config.toml
arch = "dit"
model = "class-conditioned image flow-matching model"
dataset = "Sentinel-2 satellite tiles (TerraMesh)"
train_examples = 72500
image_size = 32
horizontal_flip = true
conditioning = "class"
objective = "flow_matching"
cond_dim = 192
targets = ["main land cover"]
num_classes = 9
cond_dropout = 0.1
logit_normal_time = false
norm = "layernorm"
activation = "swiglu"
mlp_ratio = 2.67
head_dim = 48
fused_qkv = false
qk_norm = false
inner_norm = false
moe = "top_k"
num_experts = 16
moe_every = 2
expert_mlp_ratio = 0.5
experts_per_token = 2
shared_expert = false
patch_size = [2, 2]
layers = 8
width = 192
positions = "rope"
optimizer = "muon"
muon_scale = "match_rms_adamw"
lr = 0.0062
momentum = 0.95
nesterov = true
orthogonalizer = "polar_express"
adamw_lr_other_params = 0.0011
steps = 5500
batch_size = 64
epochs = 4.9
lr_schedule = "wsd"
decay_fraction = 0.2
final_lr_fraction = 0.01
warmup_steps = 550
weight_decay = 0.2
adamw_weight_decay_other_params = 0.01
Rows from block 3 of a small class-conditioned image flow-matching model, named by matrix and row number. Rows with one number within an expert belong to one neuron, the router's apart. Each number is 500 + 40 x the weight over its row's rms, rounded and kept within 0 to 999. All counts start at 0. Numbers have three digits each.
Before each expert's rows are labels from the 100 images, of 14976 (inputs lightly noised), where the router gives the expert most weight on average: "lies over" is the class under the peak; "responds to" is what is common among them. Only what is clearly more common there than usual is listed. The data: Sentinel-2 satellite tiles (TerraMesh). In brackets: how many of the 100.
# router: router (model.blocks.3.mlp.router.weight, 16x192, trained with AdamW), inputs 0-191
# gate: expert gate (model.blocks.3.mlp.gate, 16x96x192), inputs 0-191
# up: expert up (model.blocks.3.mlp.up, 16x96x192), inputs 0-191
# down: expert down (model.blocks.3.mlp.down, 16x192x96, transposed), outputs 0-191

# expert 2
lies over: snow or ice (35)
responds to: snow or ice (69); main land cover: trees (55)
router.2:443521431536529467455550495478438463532512469451360553516475511528471533505500503484488540453512460492555420477558417444488536526439483417455544422556500484468483551442490532514499494558455448491490511492546472442489503492495553497417512496522492504542421533501548450470502484500482565494509455556526568476492562512527483504512544472517463463399492536551469578457429560527503507564516519518468452457460531474472488534557525454495441517505479488470476506467547477542389520557492504482530570499507478513516458480477470497439531567454472500505555489497461505439530447545561481520
gate.2:538516497541459497492489530523513539503490557484561507491557473572441516485474511485526483567549496511531589465537524563531487519469534527485499500417480488540535483540464566521514636543537512496466517467475465536440477515527507552478435477510521518488261523422539455575571493576469530498485492518536532451505465451513508544478465529514504505462512484489489500553473527477426519514510452525528536445489520506483517497532525478511555542529478499498507451529481497514503480487504552447511496485517553522507645517497508545414523495547459486495487534490550481448463508506493477508
up.2:562469444428552486502535468476493504428514457462471506506448487538536503504459512495469546495558486470507474548494493438509538472511512441495487492572531487477477515494526496443481436468524544527524457517546520452537525472456518480487562518500501494497656446541535501460494504520520533498530528509511533509466535541485494521544488506512493494523525474496502482429460513474544500470493512440521474532493524492533513512483495535502483438409487478486506495428580494499490562500505487565476516496510363494483238467481492456560518483455501519562532450492475531483549458487518485481
down.2:633562529528495511535430507554498458521521496536539507498524478518519511515486517508468601472499481451533524411492512500475506487504535563463498464445492468457470482528450495432496556546546523493487485532501494480480510502445514461481548483463506510505626577480499489542590464467453477499510511503505553493478532547527493440487498519503538549461420526513541524509453463624555504478527561478455471472519448505512464505500437459527510477543473496297503522431491495486498512503537476546519523437538503482447483528485490513505487547513497534453495412526438517564521473507441491497
gate.3:449512516538456514434477561479465511441497459502518487503495534455579487515445465464545491447456525524522354470493548545435473523540515436496513506458484456549486511477478465459471540504482449496480547477519433491552531447503574511462479481514494519521442463548560554474554414473511455513502521515439518572514512435509516533535479505497469485555509552542498509548520426492517509419568473525482607441482481497525478524503512474479572424420486502485508549542519504498536457557497554465552579426517388379519513555502503555531502492484473489525512506487519501499461489511511520545
up.3:452500517557449513449515528488461548424509452474504493510498512454554460496464479465529481438459513495510320516486547544471460523563498484497513498446482456527485491436484474491453540487474448513443545478488434543563497436463553511471484476497501521514465462541532554479507422509505468556486522498452543554527413447514517470538477485478468480562478523527517497583546437491527510443565519506485634465478480504463483506496466482449597421443485492478506488557492487491546426538487572489522560440523404410534461502499528515531505484508455505479483500463515487514461498507473502547
down.3:450590516509492496572535508543544466424509580486485505528516495526610514501444433546524511459609549524547617413467492531511470514518490499492519506453525482534495472495501474553492434555442501509537517435515462473474411547482553472405519459493496486525586482528530482478501484532495463454486473548507507431510512439483490488494510479496506534498523446517500525489657510527458528482525534515533485501493530499403537513497405533501508501490511456510476535449461517456475458523510558502478447575499512558448567575467481535498506538492486512554491526471531491578542472503486518490
gate.4:559492442534525528521478497481515514469507549468513490487450525526489459527367497488498522484537526516493528490483509475540455515550497501514519518385543519486502473494673505495495513572520489514508502532507476530449493513517537559516548531480520536477497550553495516497563527510507500505503516573536561480494591488519491484518507602502483500566502532502522554470425495489488510449538527509540475484503626494501534500464525517502569476469444470520551332506515489487475480430524494445524487458483458485466422603487508488538531489536491493509479530478512498471408552496572530445
up.4:474487425515521547513478485497515428463496504489453546461481560489492510544561465493559568424499458510514508543504507489473492469495481545542528488508510498519494480468592465518533552530452553491540535526514529524516545518471516491391506520487521533468642491536555531493509522345533515506485504487559491386481557511481514493559469506475534527508545497496510531500527504524491505565544451505505462478540557480416560477484546426499474522528464490544539590552489472503507531590567492509391521522517459532593415486482505519502496476525459587503466497510523484548473485467512535507
down.4:365487518564502508510492534535491492498495511490424516479512484491337496526443525499487493456453511528519418507422458501479512506507499460510502470500513463500468443514417496474543344454511469505587514531519544496514539465505443486510468521482515494493431411475489487558508503447496487488514508455458488443485491516509466500503503457506467534521523522548557490486521530513523485499533436482458489513510550521463467496503480489519553474439514529562490489587499534511513495488484490548384493538525516511552612507502523505487464477502523529639496459533463522391559484487512500533
gate.5:487439583540545460480568510480513524503528489518507516493495459518533404478535523536510417517488455590568566449480468502539472516496511566524505492513497446534473500557486555462406502442519494510522460552493460493415518564456493476591508466514515469492493600424524533461527607535512543527461485500471442485497556445502512543520503454492478506472529452476506430434449527502444495463495462587492504575495496476496540528451440464535578495463536495502523490431441513465496488501523483490480421476453536509526521568479485561536428506538596477465451455481456491506554495475482500527
up.5:458447604520558462512534470491525505504529464516487532496440445463528469491507517532502451525470430540569509475484430450564472522445472532513502501496489445546474468554552539423432495489480449505539469541490490516434513544473552512560494483509509460481493653433509545432478539511505516522456474500533474481508521456506525552552502503484444498458529463482499464481479550501420501527476475532494463558479565479538552508434459440552582482431542501485509467439421504484493490480509477504518423500498505502562498555477481599528456507544604441443461473475450485548540550495450498498
down.5:504544503609525509511476510487495441489527455524519472502474465460503518440426449504484494505444448495521501515546514508505503535498448509503507535467501565505555451542493566581479457497492548490550489466468430531505495596389533387556466498493542466505570561518553571500430524611518477505478453454443479382464493530483472493485509507491442431523530458499477565464587506558538538524493592455476539538501442477544525503480519447481507468496505506556494551505479536516460513554495607505515476547530516532503461479483514489488511518513512447503493570498464498473463492461450514564
gate.6:498443464453415512490444529468453502531484566468441526388486452517567455483531490467539476551454522513499476533569551550562454477542520491486472499423537460488480466592510401433432451496428522505472516531515502486444498572469425506483494510491498507504402540465491652481496474449504505538476532518479511565503483540487518419559429512511492500510530503506483511438512483465513504526540511511522501442514473506579481497521496524477484494517499485487515545533474500506489535525515477455459590503463441393594503446451520475542475482514558484510456461474545514502467446501493485534
up.6:526509499441508510469464525520508424491468541408447498447566458485499504512506498474538528584443494452523456527585509549444498532491545509471484508405503477511503467598564481477452421486447548523473525520518385471440510522501486510570515517490533508506450492517491637477492531423535474520495519534496513539491511509458525448529484483494523509453510520493493462530563432494515524529533506474503526430509470466595457505513504523463530467493523491519536511517524544464487498474493442506511671446489511440585535491494494468447465508503558392550495494478476482523547510505478536531
down.6:497550455457467502475548529553544440538501537473484477528465498504525491519438476470404604510428502570580616477542492446447496522547578507590530523506501454530495544509486585478474529546509488509555521539521366476500532446500497475498524495489495519544476551482498527503433507547475513526513501505473488540550466522506461458498459599513482521602441489530503531515509555521483487452483457525503536469484462528433493512491567505467531493470521502571438476552481486513540497500487522457472474541519460544468482480528521503431482517475496519433495429495559494384564518497577512457

# expert 1
lies over: clouds (28)
responds to: clouds (38); main land cover: clouds (29)
router.1:461496442477484474497580470459504486494546523481513562476439499581496557475545435488515568503426403501554504497561385465513495527417487462463543390500518470460499478456494451565521501556434437473482507445529480510522537516455536517446504493529501520493431518463595420517576521419489530443493437546543505522521533511579480491499537433515528465416550495555493557481448544511515488518518520510477513468464492484536475496532544494496479517528502454496495535524533408543387508510484513475496534450506495501523462454477481549437471551493557463509466500474509502502494458515563465512
gate.3:516509522566520510503540440507470521535481455588501502485512506495547443485582448477517509535530471450500448414466480510474561485468481486522510535446522415485571538574525452580440559465514406494437480465489514574445484493408493526432475511511521531478528455492472509563624453533464463467442468530549542511488412517458486455431473501483507476456485494507501535566611453487477521428465487497540475507507391543527495482477484522487509565550516493516491425514479521509538512433479448485500536454509575461477530522498489490440414484517478512528485490483541477504508535503524501492
up.3:530496388420587510448460471542515536498494520531414487459517487510506573518528545501494482529439475482532474544408455532464548505531478553507489466504514529469480537502435430505547503477505492488467460553492477547418441564487557444524526469474476466484384567513539541545426470501571436483535516532576553519504573562463496445488477531494577493416518471477514512547435526502539481564536482433531442424474440506518532491516473443480530497466479492524471524596544513499476487562433518489510508515511509472501435486521474542506501503532448475489552482491448474521457515503492477449
down.3:523518509605516509521555571409566450519490527558529488514492497482469559491470494478560509518460480493470473467553525485459530442508439435459451514541494504461526488506484505547497454464513494481511537549504444446425418531392571541504460522481530495490411454507455437564464529520503509484523548460494455501532516438591465518494521501600474565498495462534495549496607483474526493470514517536460536522516581462459543539509466422542563582527476506493471451496458479528534426456533474525533473479516486442464437506493544543450454565488526485487507519467526453553488447490499503531
gate.4:518497488536491491490501454507499442466509494503504497512520457544408458522547575500538516436523474516495569561470510518541514516556538504534499531410534559475511496525556559514430364531569478512484500517529538510522474504580552505581487526532482525527368526530491447589599470485508493474506499502550539427529471486490494512469502511500530502602494541529516513494509413522522494456508510531504487504472599507550506514521449539506505526437521497477547526541518515511514496578546471513502472546506461488433616541530510472396492486534471485450457505487504514537496457518595509504
up.4:560460482508472492545536536520496558474488430496521519500483468500485540433578519512464510515580469506538487480506510487575515500505470477452473531528495542484529527534395545503537650534462480505510478479503535515467500565465466490492427486540506481508604515435522457371489492462476561530501486514512515551491483543492477513531527456503496508335454543506466503515543589489468503518441491515525536512529516519513516509523497522540556501426441523439476454495506443517451513539469460594419500495466557470421506499478479481428474508502515543569521530494480529476569494514525466481
down.4:461517568538542495513446488552440460497527495481467530500475485533526514494464478468479565469532460477498421459515531478527532520503521479439512501621474494453499458502425497492545435542506472519495510463474426436440479434444476507526431489505565496475528463568392493517491515477476510479490491488544396527494502516418495592508501473500511419554412515532513479555501555467457547535516450454504523479515560466529460465516489555493457529467516508582452471521500437514560508500516450448501469549469530536529595493517473476494466445507543545590555589536536505563459466503514480511
gate.5:445562555538469505470501520477510454464506511512524495416489492360457495458527441491484427512489472514463576448381528512444429481494521505490500501498540444470496432521501585468456574524521557493513494504490518499448497663497492498465476489487505502488532548407524527498473499437499496512477472549581511495508502527493493477537497512505484481505535523507493558499547476458514490501535522462492585491503524503487486484513463604475493509430524497493479529510542528507519491543476441454527506527684518531441404457490517468539505499480502522542484473496491516545528487477548473516
up.5:467513481519491485453564533492512401481515484468515496504500510326444513466551519520494499550522538570483496628366463471517466490515487562492483504531506492512502451503465498469482530521517596502556499516485488510448470540516498517411432474501488485495461521452527489544458545401532531528503440492506569472507532516521501498515491466508461502510521619497498498446540481496484492536503491497496491497506505512497499480515481559497444561550531511484465463550562503513547503503490483469565468553629533511442563434500513507457514506504539511422503450521399515530473547486533457491
down.5:456492483438545474435438569545548542550464533564521484480481494559420504489473525541569496529461469589468484540482497512502515508439511543508495512528488491495510598511508508504495446473443526504441471522494586510456507456570509578515485509487508490494559452496479505488575479534522494503481490543462482599485474514475526468507507614501503427491527563521469452507464579461475505487527470480536495515479443501358498503512506476513561593470502479532475618517541432509511499458503455536418535507447532487569463492495462487468454458499490401513481509520471520535574479508500491535
gate.6:462512540497481538554556466484515474546535417589414511566476509475423516477478415475528540556481457546436425517503485442592478470600543470496501481472541502462487544409524615480467602459534535538470525448477566487491510558492519453477496554493505512483501452433525558464539375584563515519481477472471542509496518551480501487533472488513471506538500478507506400524524532489517504534488417546476500549504498489468518482518477525507547559506489493443511502554481505479494455527485521463475453449517558559516542493492531554520534486503442458543474476500467512530460511490482498548
up.6:414488543502473513546565524485498462596520380537461504519479471494478494497569341486557487494485460522476440559463509497501521479578517488499512499523515497504488463484505566490470502494520506514483500436496655491509485529522501506485512502507510507498548483518489513447541401577493536519489499473483544492494500543489491496534515541520457485509481469497491415559558555509505497530494372548511485540504423510483506500514456480514520527539478513473504487582489529486459428458507593491471531435540466549475493543497511559615533486506491386523482505506451511458484502492471494534
down.6:455416500574444496486504580471460486408505422453482491543519488496467518519438498456496496482540483471470441429541487427580483483498469479496460491584485568552532554496518558459506535479554477503509495558501508526518524449436568391498476498523506488505490512478432486430488544488457513520487501528521519366490439687447498546496487538511495505473521519460490574537525588513445510483524510459523500482511460480444487508515482534517481499585518455527565446422551484473470448527504516473470522476557476517508503527509500525534506488481521549489503505520517472532558498525495498479
gate.7:457486535497518515436583482523509533456512494516461506469467569492396524521464516522493547591539498499470514469550501508507512511495473536513518480542496457513535571338503490434480373480499530501513524521475456512508506406495553526525511479455507503493486495541518433512456485574510438493513495535499488454507457540518515432444488492529466529570543454510530438520542517498533485625490644487542423574514495535495495480517535469503600517511504496503496539512510498506531495497495496517509483446431476465468491554522542558604511500468477570517474515494514515488552464486481482460
up.7:563473537517465512537473484500549424534489519469517492527538385420435514522475526496513422428551518499488430556433503471493445488500479484505504499455540552502516478582534547458506404445500551486489477483512468453554520483464451510448503476501490525495453510476490591522443494508534497490499503452548532501496509514503484497527504448484481502502498573506507386490453568514533514512530460450503550541520458502430476493500505484500557510356536505522547499483539505502493505456525431494510509589626492550452430518501497483598449487499515438556476512483432498455540491477544533465
down.7:596449484564557518578470550578457424526515524535369496511499455580335511471561498466507445509545496552522483517590487494498513512483533483484428489533480568506505481466504425495512513435577477480508496429493533513511549549548538444562546487505498479494480517517495471532509505464572495552486520545562549499490548449421500415526493517496490472511527448523500535472549525430474474469553412497488522518497518520494524491512471506517535427492506493478493445456469554525520474492489481479525517435587475540458514499494514545461524428491492500476479475466518517523536536526549462510

# expert 12
lies over: crops (40)
responds to: main land cover: crops (50)
router.12:416470476537452471511565461466523473473535556560427510451607504527528596480579519481534512529472404526522521473493461472512481490448516525498547467550518497475528497486553416604465538535458470514473514505523542551455533489541521560592550446506506544546481530485518510506520457479486521447488488496474370530528504502495471508457527383522569466466558504512483510528544462526567477571474499470493438513458527489571444495524602517500496528501512504477517490546446501516488450532461481543417466481532493546542512505519500519452462511505454513518488528485588518527531463512506438489
gate.6:410514468497548500511462526476481530513495482528443486429483605505436499505487532531483537453510480461458636533449530476535510504549523513502512493650521565507503488516478507469477537409510514496455502484496459492506525524517525519510490470489485512524496522501433457482468530516514477551517516591595475481504545505499484482415472497495472528525498433511505504447541617522533482518531502502499493497512517532481496511506567397516498522660511497486495578527454565494511508551505528536524474538531493515458472455514533574369472481504495587544500505484545502465487479491512477497
up.6:509513476432520519525510530489373427568498540529404514522503483448642546516548512477522466433501539523526436435541491510506447486565516475520523482533481516506504521541495451494495538567444498480477491526499462539496491484529523596523544492493488510473511491436494571547446477507523507508487490543531564400492426480498511609477439515485475488512551525500512551498488570490459511537506502415493543515506496481401523495470506500470511561427503501516534581517547529491542500484518442558510524376575566490468454552484468468530450511518517496530479480511515503519443497486474521536
down.6:642457512523528512481491567511558477545481496492419493524428513473517515488523555530476473427474503601518606513536489503529524525583470519517489522476498456489502391507496497489512492518514471510514516449509527498528508559495532477481520498508491493503535542501533515593490447546490516509497487527512515620508524503498507484512481527496435518493525430490492473562416392473422522520470446503486475495510519510579530504498486564501538540409504501496504460489532536473522371547491446468559524598491536511489500476477506535511490528504499591477519483505382488479426457515520518506
gate.7:502557384495489509424529472517453529503447520515568472616442517495512549507444495481523525501428520525453485538424470512471598562421530574494499552498520461497514585448486502521518508476535444500406515489465545557442487484565515525531493433497451488475502540523523483544546566480522462575529536526542495510533477450539474457475515526492527474471459524510529457449517542466585496408451427537468499513454471527483478486543453531500574559490467491508491479511547469547500463585502537441557503502456523501502482541544514430470504544497479470501490579480483485434540483548474476520
up.7:491494420537491501401552456497408525488478555500531458590447483449464534464432512487544499479455548517449516543469519505480589526467532507485512528520503537459486554464470480454539517460550409525412513400479524535428452509561473529526484474504465502511482537462471515546537532486551421498506497516549504488506400525527498489430480532499447495506494538501509438475455542490539503433429469542472471503453441530469476486512476536494567558480444491478489493513478509544522448551483501387569472512463547455531479560530513473430539514511464469500523564495478493409513455546477454461
down.7:485452496588548514470489492500483524439509483567502489525540402467497513459457518448509525509505440438569490502499453473441490485496557523516467515525476481547531521454537451495509625474550498514421489526524556530507464488454520464516493497508484500539511487498562547549506438416569554479485514489493562448538491510480538511423478523513480521463535415446490429517580503446454477478532493499505532483435435480460557543484524509435513464452529483575526548567442486490501401527501526483547474490452433489510446456550467511618509531500476519412472482524535474453503464573509466510
gate.8:471472512493476525544468522504615525582497525546505509526483493478496545521529532478467511526519505574493413475499470494472497464551500529515510504440502440495466510508459343515551472537496526504533479539482536554554526493456512436566485547482495496484554561458450485519568517635483569438479450453560441489481474489457532450574538556496467504507524475480491581500445385496557513461500557499453510546523514489469498497488527547462423474533515505504516481497434557512526573415502445532523440514482551478412520542486489477493533508505528488515518495533448503511445486502482529551
up.8:478451522481491499540461534503598506595497545553518513553495525454494515527481508486474548526511501552486419477523479521457506477557524498500507489475528445485452509465470372479557459546477533514561454501476540538528488478444469438584517561488488497485499563492442487513534488609502564446465462481569447481497513464456549460592551535504462510496531479484504589469467445472589515449521514502443498529511508485463501511494579543450421452552525493495506454474414547517520562443484443569518406531497517499413531541496490461515517484501507512536529471518469499487415509497488520535
down.8:460558488500450550446476483427481532499499514510465481514467548579476504497499501465557562577522405508486533423525486430541436522488502534506447542569491531492489426544521491493459520447463517379573496532495468517569511414537474543548501473517511472510485496500475489465439537534483478456508479396587494501522477525479513499534481475459531485464419540504488484509446597544551503507545517539519510442523470502463547501519533524497409466479506492564511547499493518526422480473517477541526538515492587524474447500500471509406485431507493492493529440460536493571595482553547488500
gate.9:358487495541517512461488490492564538459524538505370497512468552598484479516467476500517524496477492476501608579474514496478534521543477472501496527556486452520504514416474535487485471458514527498514481475501526520503513506457514470455482518485507504490521449439502453460545470492482560504502526467415511578514519528530487518523481455512521493503517327521499466461508514482492493642500513519505474436503486510534509513514528441492503552578466496509502574490484497530503531576503515460503465574430366516520576387500497524487450507512482528500497520494487512535531490494493496501
up.9:652475482463470459516523490528459449510494439483608490544545479404492512471558528506502501552530481511507409441472478518471458503427520516490497493451500508488509505528550464552530497482515485503466494531508527471483482498528456536567501482520515480526492562514505581544463527504472430508493484475560499385500468485459508455486521516491509503442476645484479512536483466518485500384484507472506532531489474481432484508497447517505501473350545506494504462503538483471507473441485456541437544450606579528458423542512484529498531499503515419502512497506481481493479457510495503480
down.9:621526530560531518367572539555537455562479486512619491519525493522431472483495600484493474526440502567518575536543508487519492490451517540507508515547484519485487466450483449491456498564540518535577505507498461510539516485474510486493470495499501506497496597496385500468604518493605507516511520516438524551515465483471497494519496468511531457475472467523508488520459449518448499449419532480543541473494529513606490491487467619518491414497487490492491476441469531486527482496493523575538512406482522515498493482507482509482482507498513499505507506513472500504602501508534484548
gate.10:518492495478500511447521480513437447488513563469365488513488443479572464506537575509498523541504480481531448595415503474551528518550540489480509491478469477504559472497562495550510529430489528498531493503508608485511498451567484541515436485532495503530496540538562454440520481512470456507540501537530420533511505517529491448423506504519568518476517511502493589549416430507519493534486463448511635521508515512562486514531508499518467478534511536474498528512534510483511476511515461367443519482641531513511517540507498476503556486513548566462522520513460524484562517514531472530
up.10:477497453449511497446505494525432468474483552486412486483494420463550431494516573491508534524454470492496481591430470501522542523547529476480508496491471465499522469488539528545486461501466551517523487468503618465487502498532495512448445513536503490515473559536603426436466455502506472546521482504517440506512487522518506413392509467524561484493530515495499620527456466480484498511486543442536579529492498493555493509514478472506507475528545528471512578524545515495514447514527439389468494498631539522463531507515511473493593506502542525444492498509380531470511531516535469479
down.10:519567490554484494442459504444487541538487539513574520474509469420451500507469558474549536508538485412460574405500480469491430466461540493485509491537510425512521527545521473440454485465407526532429492459494681472475452486583511581487484474494492494487523536458453526460565481490495463468511519467421526518509482561496470459475509502497511502548546488529509444488490537510413472459535570493542493485500524489525503501508482532499476541611501500446503541459529521488548513504503524530552546444495519515497532464503520456445539513498467375428499495502475505548504444516498480484

# expert 14
lies over: water (47); bare ground (42)
responds to: main land cover: water (48); main land cover: bare ground (41)
router.14:418523448463454469526510508443494549491536531495491540544536490502470494501482438511432517549463421528561500528566400467505457525489462424503559424470496409499498469515495487494442488569456487485546474508542488485511512504422505487420550501515510507506434589500509495480628534550536578466466435533520441481487535512513482535525533523513490451467554480543500480516470470513497490483534496480563547410456495503576463525530504448494479500547489463497511501493493432541382516463460495448429462416473557479454449555515467461478476574462477514501513502498536499445529465513543467478
gate.7:497494543580471508483450533481505400519484514466504499444508544493574503524518379523511535482497440558489536449434492431366473497587514488489508511539512518501484488429519389471472538401491463505539496515492483465491506512471554525544561471480525502493530451537559509450594464420513510501511522507533506560480472526486493478518490520500542514475519514477516410525525407493576513493475523533520613483507522510503480496498516455507486457562487490519502583510534520478444475617475484509462418526467512536486502614492501577540498502486480538483523484504504518510489461486538489497
up.7:490482516519520525490547501515473535493495508533521528445488423514542544483475593462481474531466498494515473722441497569596517472471500506537501478517478543485488504556471607519504542508500574510496487475513491529527513551496482487495452545493491515476479517565448493533508498556537512517466488491550495482482531497488505554448489505481520502540471431501501637505420556523460509547530503471525431460517531475520518475488428518484435487520503491500518546494497518499478561436543478458529589533451564502487491412499508367437481486518501504488454477491538484494478548479478538528
down.7:532477503556496475616558564497513511460538531505505497518540483544478504474382525493513475532498447593459526517524531450402495502528457495522502522406505485504487452445498476494488544438493498472495522546520373507452518401404385520442447522531512500510542461471471489481538556513542513477504532544526473626495554472506499520478497602549479510502565509488499480505519390504529490501558506489465524540495481500518474506493472471475558482536520503509504469437526446482476437544504440490473499525492431502459488547507482548421451507482494470478498530505549491485419533502499484496
gate.8:491464566493477470475467521477549603519467463511490500522447498452550478479560469522549452481464525417493537583441474504545477498613550496534514461502460533519463501475433535390456473533478465508448531509478551492512546526443543544472477531478501478511557508496435525399544486516508445428468493442468480490512487508509521628457496481515471472507494533493499476379520558502563493442516512531519468457495544499527492495521569530471540419509481499492508518542518485494544540553483501464470585470513463505448580489548537478505504511502450447442457456523560487474552416493543498474
up.8:498486436469457494497468471500530609525450449545522497541525461491519440527472409505535453419507498466458515543480538526487470528595515548526515491542453510473465507511483505446514545544477530497532500497485563514608509492523537534427468510460495487500562482501525559453416567575531524429506496457421563502504482521487530538465458450498457511474476539487538533463588622492560491411479439501568468474475538518484502501486545474429515482524469478495525512577458458502534548647499496492462508555523511513557535536543513497466477494525442470523482482493531496529455487473518477491
down.8:519592462544537496514536496451550507506540557559410485510529545551451483523442499497506509503504502536448513542529464528506464481491529472514495513540468540549558585532480444519495465494527525543451487457500516518402509429410498511471467506459472506522540438462465516552510546472519442502507521463468553553522412461514497526478484549483550447462499515483535476489438481459534524497503544383534439462525504525517467487456487466472484379424481501426460535481442461478468531539511487450505507534540449508542512502464493497516461546520499475492459486542407510344439479460449489488
gate.9:560499491538519520536484534474557400494496480508498469569455633521514446492455532494511481626479541549526515489523514449527429507446513506494505543546487417504513444478433480490425554521464478511492514521492508552454543463469492531524501504482495493507505482401508414472522538499427505477495511420492429552517393497493492480480475568494487478535551465491508391527527423499486498534469460443503377470502499507491488503480478497493542495457544501502505523497521444506490453592498507506439465527563605540514439450504489593484447506506479519477471517488508532537497491487502507480
up.9:503465511481459482396457447506422577425515509454501516415533433466417517499464490507450503412536480449512471503568472533508574518532505509484485486438515628489491577510567469541498414435537512556535460441494559447502489545493577470483503516525544504495539483509460553470517504475539519501474521497544492414487583497510513482558495465494509517551498600499508489473451540518515522531534562565459579533497491490497503489496560513573532518523474469457503461501514534484484466465500491530543530494427428546448572495497540423540532487517495426544506493502558478527523471506508505527
down.9:508415599538487512584563478591515500485459527472364490456527512445319524512477481524503506557470522462499482383459534537462491505469496491513525513635481536520471527463499473518505502519503469480534506489506430484461508448565507506530529479516503487512493494406546511530470493590502486489484469461510550534495477498475512528482488425460513504458485524496516414484480471518476524502532513485461489517493487486543522498490517535483520526469492485478487510430551488505446496535492444511558503448612541482441505437492508464471521469534502563451507518542456544427460541483479497460
gate.10:570421488509495473447499473520515531491492498479545513438503534430575464529564459507518551541472531465518518476347456501447509510497491489525502474513518464516477477458549539538482335513562497503519511593488509432572513494482493490417527477507503487507463478599460587525447477513491487463490504545494449398508486498465519442490477455485479509547534501488496468511481416516509499480539465438488483474500492487431508512489521489565578513394532503496499479493511525504496490583518514508479494549470462530525538487503501568508498500507518374571472479507482488546570552500496511500
up.10:324523487442531484464472471529533601485504477477387496456462500559493511494466540522470468397462418523498467482575489522536536519485487523493502500523485569516509535561615406504434470491533449501531504459502515487525530494570513434523523474531494495509441552417526454552505516477475503497514511413513478548529471529508496443487513491506522499551544450517508553503500564530474490515500456495478468544506504502538508491524542507540511600540471519490499465528491483505486520573520442446432451582553496586447477501505497449491539529500480607520497514512476497476492516518499517497
down.10:472449508485541515369533540553408415470512584525420487513530506419425509509511510497522450451506537547550506401454503456526511473470489532474482492388490529497471496575473480622488520555515530495556529495512497509481505484561532444502512495517510509491504505395460453445489496509492462493495511455507519484498481555505504519617524532497481486515528552495506521543405480511482513469514526544483548509522550512512497484512472512518485454551497495505490397508426554542463518493516477594489531442556606492527482507494483445424466454489497443509500474482489520502536460519453498510
gate.11:367496465526532496496511526505460550577468503499547492540524548400559522504532486486467488486503546513523506581563520510498493496537502510511504495526481514521507518518524535495482400462485481491482493584493514476497462553505448557541528487496496503508447447504442517526518427432579494494518508490509503460505505517504493519468481595500480499530513497502496579591590550500546500499489457370506480483504531509559507497489552486529463432410434510519493615517498498509485507544539538592425514463441606464540443446496502486511492513511468632528499511510469495485506491510486495544
up.11:592445501452504488511463486476538461413515504509415522460490434626459461506491469514519531477548468473480476457464496450536516491507494496498498493494511457484492461492449554511480574528485505499560506433502478511547543526466522420465481516514494498496593536454547466487478579519463505508494485508562523605483485501496513446507533512500510505491505503483501453429370471493481502462488474553487496534509468497381502510502503510472532534601512479479493380470464449488496482401481487395546524451575395493478490539484497488464523475516484423461518486493535502566484516496508495448
down.11:509518513472532523561516512570495532597513494522383484478482496496568485505502490515476558451489533559495471491550470522464502504485547486518485530673511631485521505545514509473536544512558457462540501478491496488527473517517501538525449511499498490499434511423545482497578526506545472528478493533535544398503509500483504467484501526508570511517525469521511480480472516512466493500513483529487527476477500492449520498516520493512495567577503503540523544584434484508443485525496518412644494554602487487433503545495495521459480452495489546584501535521523483379486525506526489465